From a checkpoint of a small image classifier: 5.94M parameters, soap at rate 0.0013.
Rows from block 12 of a small image classifier, named by matrix and row number. Rows with one number belong to one neuron. Each number is 500 + 40 x the weight over its row's rms, rounded and kept within 0 to 999. All counts start at 0. Numbers have three digits each. After the name is the row's rms in percent of the matrix's.
After each neuron's rows are labels from the 100 images, of 14976, where the neuron reaches its highest value: "strongest on" is what is common among them. Only what is clearly more common there than usual is listed. The data: retinal OCT scans (Kermany 2017). In brackets: how many of the 100.
# fc1: MLP up (model.blocks.12.mlp.fc1.weight, 640x320), inputs 184-229
# fc2: MLP down (model.blocks.12.mlp.fc2.weight, 320x640, transposed), outputs 184-229

fc1.76 100:499471516498500471504532472460455493532534449463514474514517545516540452499500491494509479414469503485466417499441550481575498555521592466
fc2.76 103:513566501477534492537574480465505540490501474485516552538528461492525520554432466435521528453526562422539437541495535465454479445448466519
strongest on: finding: normal (86)

fc1.309 086:455502426444543537550490556400407378521502471414509540494523494451450585563466509441530515525514589426479505484516507546495491481462514465
fc2.309 096:568511517534535495562503510501543505505530511542437494601485412473579531551493531443563544454597475501501488498497483525456500480575466490
strongest on: finding: diabetic macular edema (39)

fc1.191 089:531503457564525482473463471538477490470575550512472510487459538440488391558571425410473474496578511519578507535452487479487493545461564463
fc2.191 098:533490527480480469490500490511630505510520490552481473460473547510474562540526538531521528509459517436477499466490511470519562573478413510
strongest on: finding: diabetic macular edema (60)

fc1.307 101:454528479562499511440451500513512517595519527454418439470582492501544458496505548423523552509529515531499524528503487563464589475526469468
fc2.307 105:469546489489548502489547515601475535486539561465519446502475460456503418454521559441518481516462551546539449523518549493633498543465547438
strongest on: finding: diabetic macular edema (97)

fc1.568 100:496422454543520445488490470471507550479540459448462525557486556480490496500475453476511477505459480480488479477514539490546468421476543517
fc2.568 102:552537484484491487532529540580531504505466520493464517466520464501413528476473449470524471517494507493470530489422573453438427457507545502
strongest on: finding: normal (96)

fc1.498 104:466480470466485468561515553506498444548499487474454478447455514521551519495442503453498534530546459486445484479505502515453540437464530518
fc2.498 104:493507428447454446533477452459511550479547524414444528534514578457537482543497504530413522480489509529462475491447457519456489501523485492
strongest on: finding: choroidal neovascularization (73)

fc1.189 094:528516508474453484475484657444453489455447445570535523552543504496464497468459461481435507474471489429480424474498514474480449541467486502
fc2.189 090:502487510520432457524505484457415483533385567438526480523498535478539447501489541525534511615503501486475471451510462443505489504510448441
strongest on: finding: choroidal neovascularization (100)

fc1.537 105:487506489540543491439554471478486497516581468468529484512491512489567535545448473424543458499422558508473461462473467550500430474504555528
fc2.537 094:474566574554494559445537449493523476454469492529527503487482512440465437469578535512492515542473496487498473413457551533469437476515409492
strongest on: finding: normal (94)

fc1.293 124:487549409452511534501526509545428468477480475471476462448484544514487499486448587510532532483533491451431499457509566501507491428472450512
fc2.293 103:469513451532519504428434587484550460495518540510566585552431485495542588478469530508534522441512504499457491470520457470464478503517497521
strongest on: finding: choroidal neovascularization (82)

fc1.133 118:543540601620542542500494484514553576488504535555537546497518389497437471543458475487493475502511485507570487510475467422518463556503473462
fc2.133 106:444535529486482580515582510503433456476445493518495465522480462520486506557531528501531529581500501486566428483463520519509475435504542446
strongest on: finding: choroidal neovascularization (63); finding: drusen (25)

fc1.614 112:515507536465513496538571506555449488456520494519486437531496570542481463522468520580504543511526470488423496464534506437481448511468470530
fc2.614 103:425515509533481556452461522502478484476510523486534525416460581552532458471542517501524481471595535532457556499507424480489457425498505510
strongest on: finding: choroidal neovascularization (72)

fc1.271 091:550450591513448440503520487529536517465501530546505521568499502514476490544540539507456484476492478464494461575455488528421446435508489562
fc2.271 094:450565472501506493561492468515496431434525493480543526371545495530492493502493454424474463505487524532524564474497461561446485509437521499
strongest on: finding: diabetic macular edema (35)

fc1.31 098:507528406444559564486476554577542432471491458505480463526402542485501551522489510541565497477507522454474471511506521438531419487471530496
fc2.31 103:488449519492459423537536497523465475443450545467487480453531463466433474545512485501530530516472436524538538411504533527488575521517424510
strongest on: finding: choroidal neovascularization (86)

fc1.240 107:536508527482473464509565445504484468509539516516534515574512519535544529552484428469487525490462499522443509523501494537431482558459502460
fc2.240 108:498504464550466500469546503569420443566516475483462419457484497521469486522461505449533520485534492547533474450482525497485460525457543493
strongest on: finding: normal (92)

fc1.504 097:441505442484494459420517537498441510473568468459502454517487516479469505499517465499473451539411533471440462443535481493568477441472502539
fc2.504 099:424500494553505505524546499469503490491542432525482470467448488504535540508468483474480446474618506446521558502549523523452509484556406484
strongest on: finding: choroidal neovascularization (80)

fc1.152 098:465518520496547455481545449518490518514519445462533470472524487563507485511522455494578460536420510495419445439480470449506470501526528529
fc2.152 102:546575538515541545506486491500530547444477470549537499565468460487565507470454564518478493575504480447447517543478565529430465431506459517
strongest on: finding: normal (97)

fc1.298 098:506448495559497480503506460409464491437486472442564443519522551524528489512473486436537447479468549486442455443449490567523454476505495542
fc2.298 091:539553549532464486511491541566590528554478521538498450544474433491528473526517445524536558509499502508506549481509484499480449576553514500
strongest on: finding: normal (98)

fc1.328 089:431465470467494413496488504449487440492483507494490520460492527570524510521493527505447505520579474504503519493494530498551561448463553504
fc2.328 102:499515503494441480550559452499440531467535465455498527582566467506492486517482507472482445485489485494509462503413492504542499451449411513
strongest on: finding: diabetic macular edema (53)

fc1.165 118:466440559549552480453509506467502515539504519502466573501541491472512461529532471434441527547529519563489446606452477493462565538523523480
fc2.165 109:470548392520456450515554534483510544521515565489465491491506487511517554488491501474491520533546534504465508475470485484561470472580398481
strongest on: finding: diabetic macular edema (100)

fc1.53 111:490463538525530471513452501530474548590489524494459488484560480478553442492508502471449502521516530568493531572498464495461589562552468526
fc2.53 117:543496477471531518481578501526494489488506513456509457568533410462562543546546550509530511479525498501489472483461548527606455499428469528
strongest on: finding: diabetic macular edema (100)

fc1.490 125:479465458483439499477544519480422433469516529448507438484459560527501495464469537551609474477537483447434520437544534471539453474479542520
fc2.490 106:533535542481530466488543522463557448485500380542514484535532526519467513547483535489419483519482531474456512512438443477469518558500491494
strongest on: finding: choroidal neovascularization (97)

fc1.623 105:557465449488452388446517592488469459464557411493460507565486488529523502511462508453449483436443548472429433501478540491499468524541538483
fc2.623 106:453502541487492466488492527491524508425403616538493494447472441498472487473494505453535508588539541444476518495464474570534424453537412480
strongest on: finding: diabetic macular edema (54)

fc1.430 098:483453445495519499585513552470529464493486510448520535500462532455468517459392472493545483579535457413368512504510550540487517447451566565
fc2.430 103:457440500466475480549477468562574503523516444457487458488457465434528492530570507466529504516491500456522499468548490484495505478480395532
strongest on: finding: diabetic macular edema (30)

fc1.350 093:471425550563494435460479396451526465490580440394536504491484505523567481532493415510475492495419577501472495507472492521448541527522557566
fc2.350 104:525527527475553494504545514532479534454578579555551470551444459429534562550476462503462537581509527453538503488467537503413511471535425507
strongest on: finding: normal (100)

fc1.517 127:496515434429455497452498536504519473515521513518476410442455546510476535462437571557537539527517478479452500490560488489531456443404539529
fc2.517 104:561448460512507485525500518444509482500510472451470547473506463494496486513563486503542506524513533507457503508495470500482516522526433444
strongest on: finding: choroidal neovascularization (81)

fc1.418 095:566466564550473519519537547440509488480533479477458558600507483471469538567516491502440489533497499484473441544454534486543477535505479499
fc2.418 096:468496410478485463432444421515482488501514542482488534474442495527468579500542454507536451436490476512539501453526483419526492379449477482
strongest on: finding: choroidal neovascularization (95)

fc1.542 090:465534465518494501504492481520519502489505523520472509436497489525484480452505488482563437466509470527518504506509535480445471514442493399
fc2.542 101:446448470521496526534586453478517466505486465474525516476485478419477461487415429490434513533500495461514512535463503486587572431496501513
strongest on: finding: diabetic macular edema (42); finding: drusen (26)

fc1.370 118:530481504515529513530510486452587517461526509534481534508516444429480474506532488448452461532510555531500454541452536492512459557560472469
fc2.370 107:519483535484498471424516479499462469510485502507428486561475408434495504512457511501560475531461527478565484468457480520535521464487489469
strongest on: finding: normal (92)

fc1.7 098:489474491497506414593502525565537492456520489446386488508582499502551526492489539442524491506570512440474475599463452589532562470500480535
fc2.7 100:464497511485475508465397493495497481449533427444525539488424529495415494527493534534496485523519555512465543530457521497626540515460521571
strongest on: finding: diabetic macular edema (35)

fc1.146 094:511509486491536442508469501533548534473462517476534547419414475456434473530529518486535509527553515480565475533533524462509471488446448482
fc2.146 097:481498468527568485525530538464505501555543522530585544535541555545577510466526453443571500537583443481502535518502516501506523456433531557
strongest on: finding: diabetic macular edema (81)

fc1.566 116:452520494430464498532501564526477464522496534478505490483497596510483467497483494517531531521504481485448454417518477472503439444444550530
fc2.566 097:529542478491535492547462429498549536503523492522507476479575563451521543488537552519486494476500474505484459504499498514478562551438472519
strongest on: finding: choroidal neovascularization (68)

fc1.183 106:528472499569532468445488467484551518477572482460556478513489500521547540512451524462481484545437529573440486475455511498518458486504551462
fc2.183 099:518546475442500535450537479569554502532514511497418518523500468486510502550482462463458460516487497488523507499468553523483476538473327463
strongest on: finding: normal (99)

fc1.216 097:480469540504544408441612455491536448500499498394530505515463517530528543524510465451493516531450561480526497488505495478472473500443482523
fc2.216 092:521553529492465544544434478558561574591508535527497540447496441492553508489496417530546463469505541431537505550499548491483461562498467526
strongest on: finding: normal (98)

fc1.119 110:538428469504523444482462521456432487506533446448552460547493529580548516548467505505533508460506496540386418429500534540482437446459568506
fc2.119 105:494535487496458505495515576469588560485478458476418516485406543509569498507482414516494551460470491479481467466529564556479481448580479490
strongest on: finding: normal (88)

fc1.171 103:463536541521528486492538473493496506458551405478506453535533494527513547498494497480526497529445496476443447423528607485467461461463539481
fc2.171 093:502490489557476492469443470538586486524516518481499558476497496451474480527493447500507470557450455461569494497452535563378468498518472455
strongest on: finding: normal (97)

fc1.77 093:461421446559503493478462504478509486545466609560397566461534429509512495489470458524483565515530549532525473509472447510480521567500436473
fc2.77 109:490576496547515507492520463537447522463483525517539524460504541596482522504497491491498547476541485455505485545509563444476546435524535496
strongest on: finding: diabetic macular edema (33)

fc1.355 101:404424434479518495507545474469455485550504459441555443483454490504594515544497446462537425500443544473461479454441498494552488486451581519
fc2.355 098:516472568437507491438531500477646469526433510451502503453526496421477454512511526454539556462462437487559472495517502448501425463475427517
strongest on: finding: normal (97)

fc1.519 094:496478439518426489390483459510500484528572538523496530450434514503527492477426554515470500512548495479485476487492514446480567445410453529
fc2.519 103:497538520463464498541509482500552494470447534486544448432497456486456479504546577407456471463506409394517497426548435488480463498473521461
strongest on: finding: diabetic macular edema (29)

fc1.600 101:472472566496515466423510441515471495490550488442571517527512549531563505506497444494538398561421535508434467459511528467540440445475484510
fc2.600 098:471492579453491526556450541513546529482464506533488451482441466458496486496489456493458493583424579459517538507494505443494384533472470538
strongest on: finding: normal (97)

fc1.488 114:416497486440460457489485522534479482487508530426473554556497547487465544436411509508613571523531494462468502436528506465485554489440557514
fc2.488 100:506474494468500454520581457482542564428511508519528468482531527474503476510456524523468483532400422431477476539499444510479476580539465480
strongest on: finding: diabetic macular edema (41)

fc1.508 097:496498498409416546531507470493577456593548530465472488583547537448551551483509475418552490507502511403480462497517551536460544494536460527
fc2.508 100:511490453549480462487506437492472487362542483480441455443512444423512515504560499475536512502499543512402534469576526466493503454515575514
strongest on: finding: normal (81)

fc1.411 101:475429454497507438448546456470451456475546420478513480498495540483539496466456373529481454469449561464472490474509541503529477507519570532
fc2.411 097:434516609503513504489512557497412525499525503500517484399533519520490456543506479482479523537521515532448449515502425503450484532535489451
strongest on: finding: normal (96)

fc1.172 088:509518540569560565557558514521465464506574452459537484480489470489535538516502483509538452567484474476433409452406473459522506489431560481
fc2.172 101:466462469509441463471459491505543543531567534519448502527520484468500536520505482541457516473555494488505558501508557433443547523560411492
strongest on: finding: choroidal neovascularization (77)

fc1.127 098:449453441503507437500545538494508482527509513444479481504438538471457511477430565534524470503450452466452491524502557588485513490516516547
fc2.127 099:540510576515527506516506550404532515502537429522518516486447476518459448504527524558507489501539539531484452522491503518493513503434488493
strongest on: finding: diabetic macular edema (69)

fc1.465 094:504483520460427501493534521559485473470475528516460535561473484478504570529520578537542534515468425512488475525487496484502515459499524615
fc2.465 101:531533506476534510505530467498479570555524478462497453547509592471467549492476455475524445519520405533489439520502469508463513527414509506
strongest on: finding: diabetic macular edema (56)

fc1.453 090:494487523464430493474543542512502604474486521544600481505439472485419481545574499518484508517533459460491482476520570417470395530453435514
fc2.453 104:484533463516489522492482474497549527597494440510518563488487590433501465561495412497446480522447556522493491501506497505504537496441546532
strongest on: finding: choroidal neovascularization (68)