python train.py --model="image classifier" --train_examples=24607 --color_jitter=0.1 --norm_position="pre" --activation="gelu_tanh" --layer_scale_init=0.01 --inner_norm=false --depths=[4, 8, 4] --widths=[80, 160, 320] --init="orthogonal" --residual_init="none" --beta2=0.95 --eps=1e-08 --batch_size=128 --adamw_weight_decay_other_params=0.05
Rows from block 4 of a small image classifier, named by matrix and row number. Rows with one number belong to one channel. Each number is 200 + 20 x the weight over its row's rms, rounded and kept within 0 to 999. All counts start at 0.
Before each channel's rows are labels from the 100 images, of 14976, where the channel reaches its highest value: "responds to" is what is common among them. Only what is clearly more common there than usual is listed. The data: retinal OCT scans (Kermany 2017).
# convs0: expand pointwise conv (model.blocks.4.convs.0.weight, 640x160x1x1), inputs 0-79
# convs1: depthwise 3x3 conv (model.blocks.4.convs.1.weight, 640x1x3x3, trained with AdamW), a 3x3 kernel
# convs2: project pointwise conv (model.blocks.4.convs.2.weight, 160x640x1x1, transposed), outputs 0-79

responds to: finding: diabetic macular edema
convs0.351,228,173,190,175,218,203,221,218,187,205,206,215,178,262,193,230,223,215,209,193,198,207,210,220,207,234,169,165,176,173,212,184,217,179,195,204,147,188,191,238,187,206,196,210,206,192,190,193,224,217,242,224,200,189,190,155,169,209,169,235,212,179,196,200,205,195,167,190,182,204,224,191,244,174,215,189,189,179,211,201
convs1.351,188,172,202,165,215,227,189,181,209
convs2.351,207,204,222,177,190,182,214,208,204,170,216,207,199,200,207,201,203,233,203,201,182,175,226,202,239,209,221,200,230,171,212,182,146,217,210,192,216,233,176,212,217,191,212,194,191,233,241,184,233,168,188,222,232,195,171,170,189,210,149,172,209,242,240,187,216,193,198,158,224,172,185,190,172,188,205,211,225,227,232,200

responds to: finding: choroidal neovascularization
convs0.279,200,197,245,192,190,194,210,217,171,193,131,200,212,218,173,158,146,189,204,214,207,185,202,191,202,181,195,202,189,188,205,210,155,188,181,176,216,181,183,183,242,182,205,208,194,177,202,188,192,191,188,203,192,213,194,198,222,175,210,182,185,233,194,217,194,189,193,199,167,173,224,210,194,207,198,226,173,219,179,194
convs1.279,216,202,169,203,226,189,163,213,206
convs2.279,204,211,204,186,157,198,189,177,202,188,199,206,218,250,215,226,212,177,208,196,193,235,148,200,172,186,206,185,164,224,205,189,204,236,207,169,192,192,230,211,186,197,205,184,192,229,216,192,226,196,194,188,184,187,188,191,192,205,217,189,220,188,211,176,172,207,194,211,189,179,194,203,186,205,247,177,173,205,187,222

responds to: finding: drusen
convs0.129,185,156,246,249,198,201,195,228,221,176,228,161,212,180,218,187,206,193,208,168,195,163,195,205,197,216,208,207,188,204,222,164,214,203,226,185,188,215,155,207,198,192,197,248,184,195,211,198,194,235,236,244,209,206,211,211,169,203,200,203,166,179,192,223,197,178,191,179,191,173,196,202,203,180,196,201,176,203,213,189
convs1.129,176,188,178,227,214,212,184,177,175
convs2.129,185,212,221,176,197,209,196,217,196,209,197,180,237,228,185,232,193,213,182,201,218,207,221,184,237,199,240,199,211,229,181,190,239,200,207,187,174,152,204,181,232,174,177,200,165,210,217,192,223,188,175,230,193,227,249,207,180,181,206,197,180,218,214,210,202,202,169,199,191,241,246,188,198,190,212,209,208,191,223,206

responds to: finding: normal
convs0.521,169,209,175,191,193,180,194,204,188,183,204,186,145,214,204,226,186,202,217,242,200,188,203,217,187,210,182,216,192,199,210,216,194,197,193,188,174,189,209,183,201,209,212,215,187,199,199,208,245,192,171,207,206,209,190,199,157,177,208,193,209,231,202,180,202,240,158,214,217,252,202,183,192,192,165,212,228,187,230,182
convs1.521,178,168,188,202,203,194,225,236,205
convs2.521,195,204,206,230,186,217,175,179,235,191,201,195,181,223,179,187,194,185,205,243,250,220,194,163,226,188,211,223,195,161,238,220,183,170,159,205,208,220,172,177,195,181,173,216,205,211,204,180,218,187,190,190,180,229,215,206,207,193,196,172,208,178,216,178,183,206,222,180,217,195,221,221,198,238,214,258,186,254,211,199

responds to: finding: drusen
convs0.263,202,193,204,213,221,182,180,216,203,215,208,233,152,206,192,216,216,182,188,182,206,217,165,239,235,201,203,207,207,201,185,230,198,214,246,197,196,256,199,231,174,175,231,185,200,229,163,225,197,244,199,208,170,241,216,213,219,205,245,181,175,178,216,169,228,182,173,201,202,227,204,197,178,198,218,224,184,202,191,206
convs1.263,186,210,194,217,215,238,208,200,236
convs2.263,217,225,176,171,178,209,202,217,198,189,191,168,187,175,218,198,197,188,213,133,230,190,200,174,236,231,198,181,172,203,168,183,221,240,203,183,174,158,187,219,184,217,221,172,236,186,207,193,211,176,220,213,196,215,185,211,200,232,207,181,175,200,214,198,173,203,192,214,217,175,207,223,188,205,190,193,185,178,204,203

responds to: finding: drusen
convs0.352,180,188,194,227,213,174,172,204,221,177,199,187,178,220,205,203,200,219,163,182,172,212,228,212,216,209,202,187,221,177,178,190,189,186,209,172,212,234,175,203,203,204,207,180,207,181,180,201,210,179,211,191,199,174,206,186,182,193,196,199,198,173,202,194,192,205,190,190,194,202,195,161,234,198,236,233,202,217,194,149
convs1.352,213,229,205,236,189,181,192,173,197
convs2.352,197,229,182,190,193,226,211,200,191,184,226,185,209,161,171,192,170,222,219,233,180,174,175,181,215,192,208,203,177,194,204,227,243,207,203,213,195,178,184,207,188,162,162,213,227,227,192,225,183,211,210,190,226,185,199,217,205,192,224,198,158,200,183,230,202,151,209,209,185,180,226,234,190,164,188,191,174,200,217,180

responds to: finding: drusen
convs0.633,201,208,196,217,239,175,214,196,183,203,199,171,206,156,196,189,207,235,195,204,221,217,183,199,217,233,200,166,204,206,173,197,224,197,196,190,181,163,219,198,163,168,214,193,174,226,152,206,206,216,216,195,192,228,198,221,178,170,227,222,166,215,186,193,227,170,189,195,180,212,182,198,250,183,187,215,195,216,199,199
convs1.633,179,178,179,179,198,193,180,227,224
convs2.633,189,166,223,186,223,198,183,204,223,212,186,201,223,204,194,176,206,223,235,206,183,227,202,222,180,191,188,211,164,167,220,183,155,240,192,209,221,204,233,196,157,195,195,211,195,199,196,226,158,225,222,173,196,234,212,226,220,208,187,225,199,176,214,209,191,174,211,182,185,188,177,210,200,185,214,211,201,147,206,201

responds to: finding: diabetic macular edema
convs0.282,225,170,172,220,164,189,211,234,180,200,222,199,203,202,209,197,203,202,243,216,186,188,188,222,204,219,218,230,208,164,195,186,178,216,210,198,201,247,238,220,215,213,168,188,192,207,174,190,234,207,192,194,179,219,193,183,193,193,188,207,202,189,192,194,154,186,201,193,200,197,241,201,208,226,242,194,190,259,197,213
convs1.282,225,214,166,175,215,204,177,189,210
convs2.282,196,170,192,174,217,176,175,208,191,200,198,224,211,187,213,172,205,193,160,225,174,187,167,189,167,233,196,179,193,205,204,183,198,192,230,218,152,209,170,180,163,216,229,219,189,162,171,201,193,218,178,186,203,182,220,185,217,201,192,174,213,203,182,187,210,217,160,197,208,175,180,182,183,173,182,202,193,197,223,207

responds to: finding: diabetic macular edema
convs0.58,203,180,163,211,195,184,197,235,184,183,156,224,173,201,208,202,208,217,225,202,195,206,200,200,223,209,229,225,156,183,220,201,184,239,198,215,235,217,152,216,206,166,179,216,180,213,195,207,209,230,200,188,224,226,221,195,223,187,173,207,189,181,167,219,190,203,212,186,205,234,200,189,226,181,183,217,173,182,223,204
convs1.58,222,236,228,205,198,190,182,174,203
convs2.58,191,222,162,225,217,170,214,215,209,206,187,162,179,210,205,193,222,194,205,182,241,156,182,186,202,203,211,176,207,218,204,265,195,199,198,224,176,184,200,216,211,173,209,199,219,187,197,226,177,192,188,181,223,202,208,213,198,225,223,178,187,175,242,180,198,180,172,218,199,211,184,219,184,232,205,209,164,228,176,203

responds to: finding: drusen
convs0.205,182,212,188,185,232,176,197,209,221,195,182,235,201,182,211,211,211,205,195,179,216,200,176,185,201,223,200,200,184,213,188,206,199,214,192,205,182,160,189,240,205,187,202,190,160,210,218,190,223,210,208,198,203,158,174,183,232,180,198,221,189,200,202,179,174,205,151,253,198,181,203,173,175,187,201,181,177,181,185,187
convs1.205,218,214,218,207,179,184,164,177,185
convs2.205,171,198,192,214,245,222,185,213,174,165,211,166,246,215,214,206,231,195,214,188,216,200,195,152,194,194,215,187,186,202,212,200,221,176,167,212,188,193,220,225,219,168,218,203,211,205,197,191,164,210,204,196,191,192,177,192,184,187,223,186,178,193,185,202,196,200,183,225,190,199,198,193,162,212,178,197,215,175,186,213

responds to: finding: drusen
convs0.371,183,173,185,228,249,179,175,218,190,180,204,182,240,195,205,186,160,213,195,159,187,215,178,205,260,215,204,186,178,202,174,172,233,217,196,168,226,206,207,209,176,189,220,177,169,207,225,168,191,202,169,192,185,195,237,194,205,177,196,182,192,189,178,192,219,194,164,207,176,203,228,197,231,189,167,204,219,174,211,198
convs1.371,184,184,199,200,204,206,207,253,212
convs2.371,220,179,201,170,208,192,206,225,241,185,191,215,193,200,210,220,189,200,212,206,183,180,234,203,235,211,209,166,201,209,214,190,214,213,205,201,197,226,211,196,186,196,219,196,220,215,175,223,182,216,219,209,221,190,218,198,204,175,201,178,256,214,234,226,192,195,197,224,204,208,173,197,183,219,210,191,188,207,191,171

responds to: finding: drusen
convs0.340,208,186,218,220,249,210,177,252,206,196,195,199,180,165,223,191,222,212,170,209,200,197,230,189,207,223,218,192,207,195,203,202,207,222,198,180,208,241,184,223,216,192,200,169,187,204,202,193,208,181,183,196,185,207,203,192,186,207,227,228,168,188,197,178,183,202,190,226,178,192,198,207,188,161,217,245,195,181,209,182
convs1.340,194,189,187,216,249,206,177,198,192
convs2.340,207,186,238,185,211,172,188,214,205,192,210,203,196,207,193,196,178,197,201,204,193,163,180,196,222,231,233,202,214,194,195,229,217,198,190,206,201,164,187,221,237,192,196,195,204,191,234,212,196,209,207,229,204,164,235,196,214,198,202,216,214,216,212,182,220,145,159,210,187,218,189,163,219,195,240,208,162,199,213,212

responds to: finding: drusen
convs0.531,193,178,207,209,224,189,171,207,194,203,218,202,184,166,203,188,211,234,193,163,200,221,201,218,201,220,222,214,189,228,175,220,207,238,217,185,177,208,206,216,165,184,215,185,211,187,208,157,225,203,159,158,170,214,197,211,192,183,226,193,167,198,175,180,209,209,180,247,214,216,192,201,216,211,226,209,205,178,218,145
convs1.531,219,192,205,210,239,231,188,180,195
convs2.531,207,201,201,207,213,232,198,215,218,179,201,206,243,175,217,189,228,225,222,194,208,201,196,169,230,205,207,194,194,168,176,181,202,197,192,203,140,155,192,225,215,168,195,174,223,193,218,230,205,176,157,199,225,196,202,217,230,218,204,210,178,232,241,198,192,208,193,198,178,191,191,190,227,178,221,194,206,208,201,236

responds to: finding: drusen
convs0.289,189,191,194,207,185,204,234,214,219,176,185,163,238,194,217,197,237,239,190,187,222,202,226,198,205,229,210,181,184,160,192,201,181,207,185,174,203,176,164,192,192,204,199,195,201,231,201,185,231,187,163,223,193,239,216,188,159,180,209,222,189,198,169,213,208,195,169,156,210,167,209,208,236,181,214,231,183,202,209,183
convs1.289,186,194,192,189,245,166,194,194,196
convs2.289,196,205,246,218,213,219,212,215,204,221,156,228,175,226,197,236,204,182,214,168,233,196,207,220,187,221,176,170,224,224,171,223,178,223,195,167,197,211,199,223,226,189,180,172,202,218,215,188,211,196,218,212,208,205,177,208,190,205,217,187,210,210,230,186,218,221,200,212,233,196,205,219,227,192,222,222,218,202,212,225

responds to: finding: drusen
convs0.181,193,198,210,213,243,194,191,228,207,194,206,199,199,189,192,221,217,176,195,178,194,164,216,202,198,197,229,175,190,175,188,178,209,186,182,211,187,171,149,204,202,204,216,205,202,213,223,199,190,208,208,205,186,196,162,189,217,183,184,200,196,210,207,219,208,194,160,205,177,189,216,235,228,193,187,189,198,223,213,176
convs1.181,178,182,164,225,223,206,200,201,182
convs2.181,206,164,157,195,196,190,188,224,220,197,192,201,242,192,207,213,183,239,184,203,162,195,209,207,197,188,201,199,198,207,207,203,206,189,170,202,196,143,214,214,239,179,203,199,198,201,189,190,183,199,194,211,194,185,220,224,199,211,215,240,225,225,208,226,230,229,214,193,180,202,217,167,219,158,198,192,199,194,243,166

responds to: finding: choroidal neovascularization
convs0.136,185,216,218,208,193,201,202,213,142,170,198,164,170,195,191,215,236,204,199,207,226,193,208,209,192,220,208,206,215,198,192,197,183,179,209,240,227,214,220,219,241,217,200,202,201,204,194,218,217,233,166,220,209,223,166,177,216,228,221,206,203,198,186,165,222,208,199,223,158,196,211,188,205,182,196,204,212,201,194,203
convs1.136,186,192,170,203,196,195,240,175,186
convs2.136,229,174,180,215,169,212,204,201,201,220,188,200,179,238,188,229,229,173,191,178,188,219,159,193,178,195,200,227,181,211,181,191,178,231,220,191,182,208,199,209,198,172,183,204,192,217,181,163,194,182,163,212,207,208,173,177,222,208,216,196,180,190,203,201,222,189,236,206,223,190,224,162,197,197,204,153,168,195,190,146

responds to: finding: normal
convs0.278,188,195,194,193,212,175,171,193,212,212,179,224,189,195,208,222,211,190,224,208,184,217,190,186,189,204,198,175,178,231,198,207,182,196,219,234,196,210,225,201,198,215,220,169,194,179,207,181,196,151,170,173,197,182,189,170,211,198,212,163,206,189,221,222,238,210,199,207,259,196,217,214,155,216,228,200,235,196,191,183
convs1.278,192,197,240,226,219,186,224,207,192
convs2.278,198,158,203,217,215,189,211,195,232,244,186,196,200,189,194,182,237,175,211,177,187,181,227,216,194,202,242,204,194,190,185,219,217,213,200,230,223,225,227,228,209,175,183,204,181,155,217,202,231,195,211,138,202,222,201,222,207,203,197,189,205,190,217,211,195,211,218,223,177,211,202,197,204,227,182,187,223,199,195,196

responds to: finding: diabetic macular edema
convs0.488,178,168,178,185,238,180,221,217,183,181,167,248,198,195,193,157,206,225,203,242,204,231,195,254,202,219,217,199,180,174,234,218,187,239,165,225,187,258,193,188,202,180,236,214,202,225,204,209,183,200,195,206,227,196,219,245,199,198,213,196,199,196,178,202,195,169,218,205,179,198,218,183,205,162,216,174,214,170,217,190
convs1.488,188,183,197,222,198,180,171,220,232
convs2.488,194,247,215,177,216,190,212,187,200,178,213,217,184,219,204,240,202,197,181,208,217,215,223,179,227,208,224,184,205,206,186,211,198,193,206,191,168,209,195,232,182,180,193,180,224,213,191,202,200,190,217,206,168,183,214,186,230,220,181,181,184,237,204,223,183,187,194,178,197,160,159,194,207,201,204,196,187,193,202,158

responds to: finding: drusen
convs0.13,185,212,219,210,184,208,176,211,206,204,195,190,195,206,196,199,213,197,200,214,203,203,214,185,228,199,210,183,228,230,215,173,199,197,213,205,206,229,219,201,180,218,170,183,228,230,190,184,204,190,205,210,174,163,181,201,223,194,192,207,169,204,202,199,230,202,242,222,177,208,213,232,194,186,214,196,178,202,212,217
convs1.13,191,174,195,226,171,228,193,188,183
convs2.13,228,210,209,208,210,166,184,227,190,208,179,184,209,226,204,198,225,175,207,204,203,188,197,187,231,183,212,197,183,220,174,226,214,196,178,197,171,206,167,211,234,207,197,191,198,221,194,221,175,198,198,197,223,173,213,187,217,180,182,167,177,215,174,192,194,206,179,200,166,171,163,203,188,209,229,223,192,235,195,252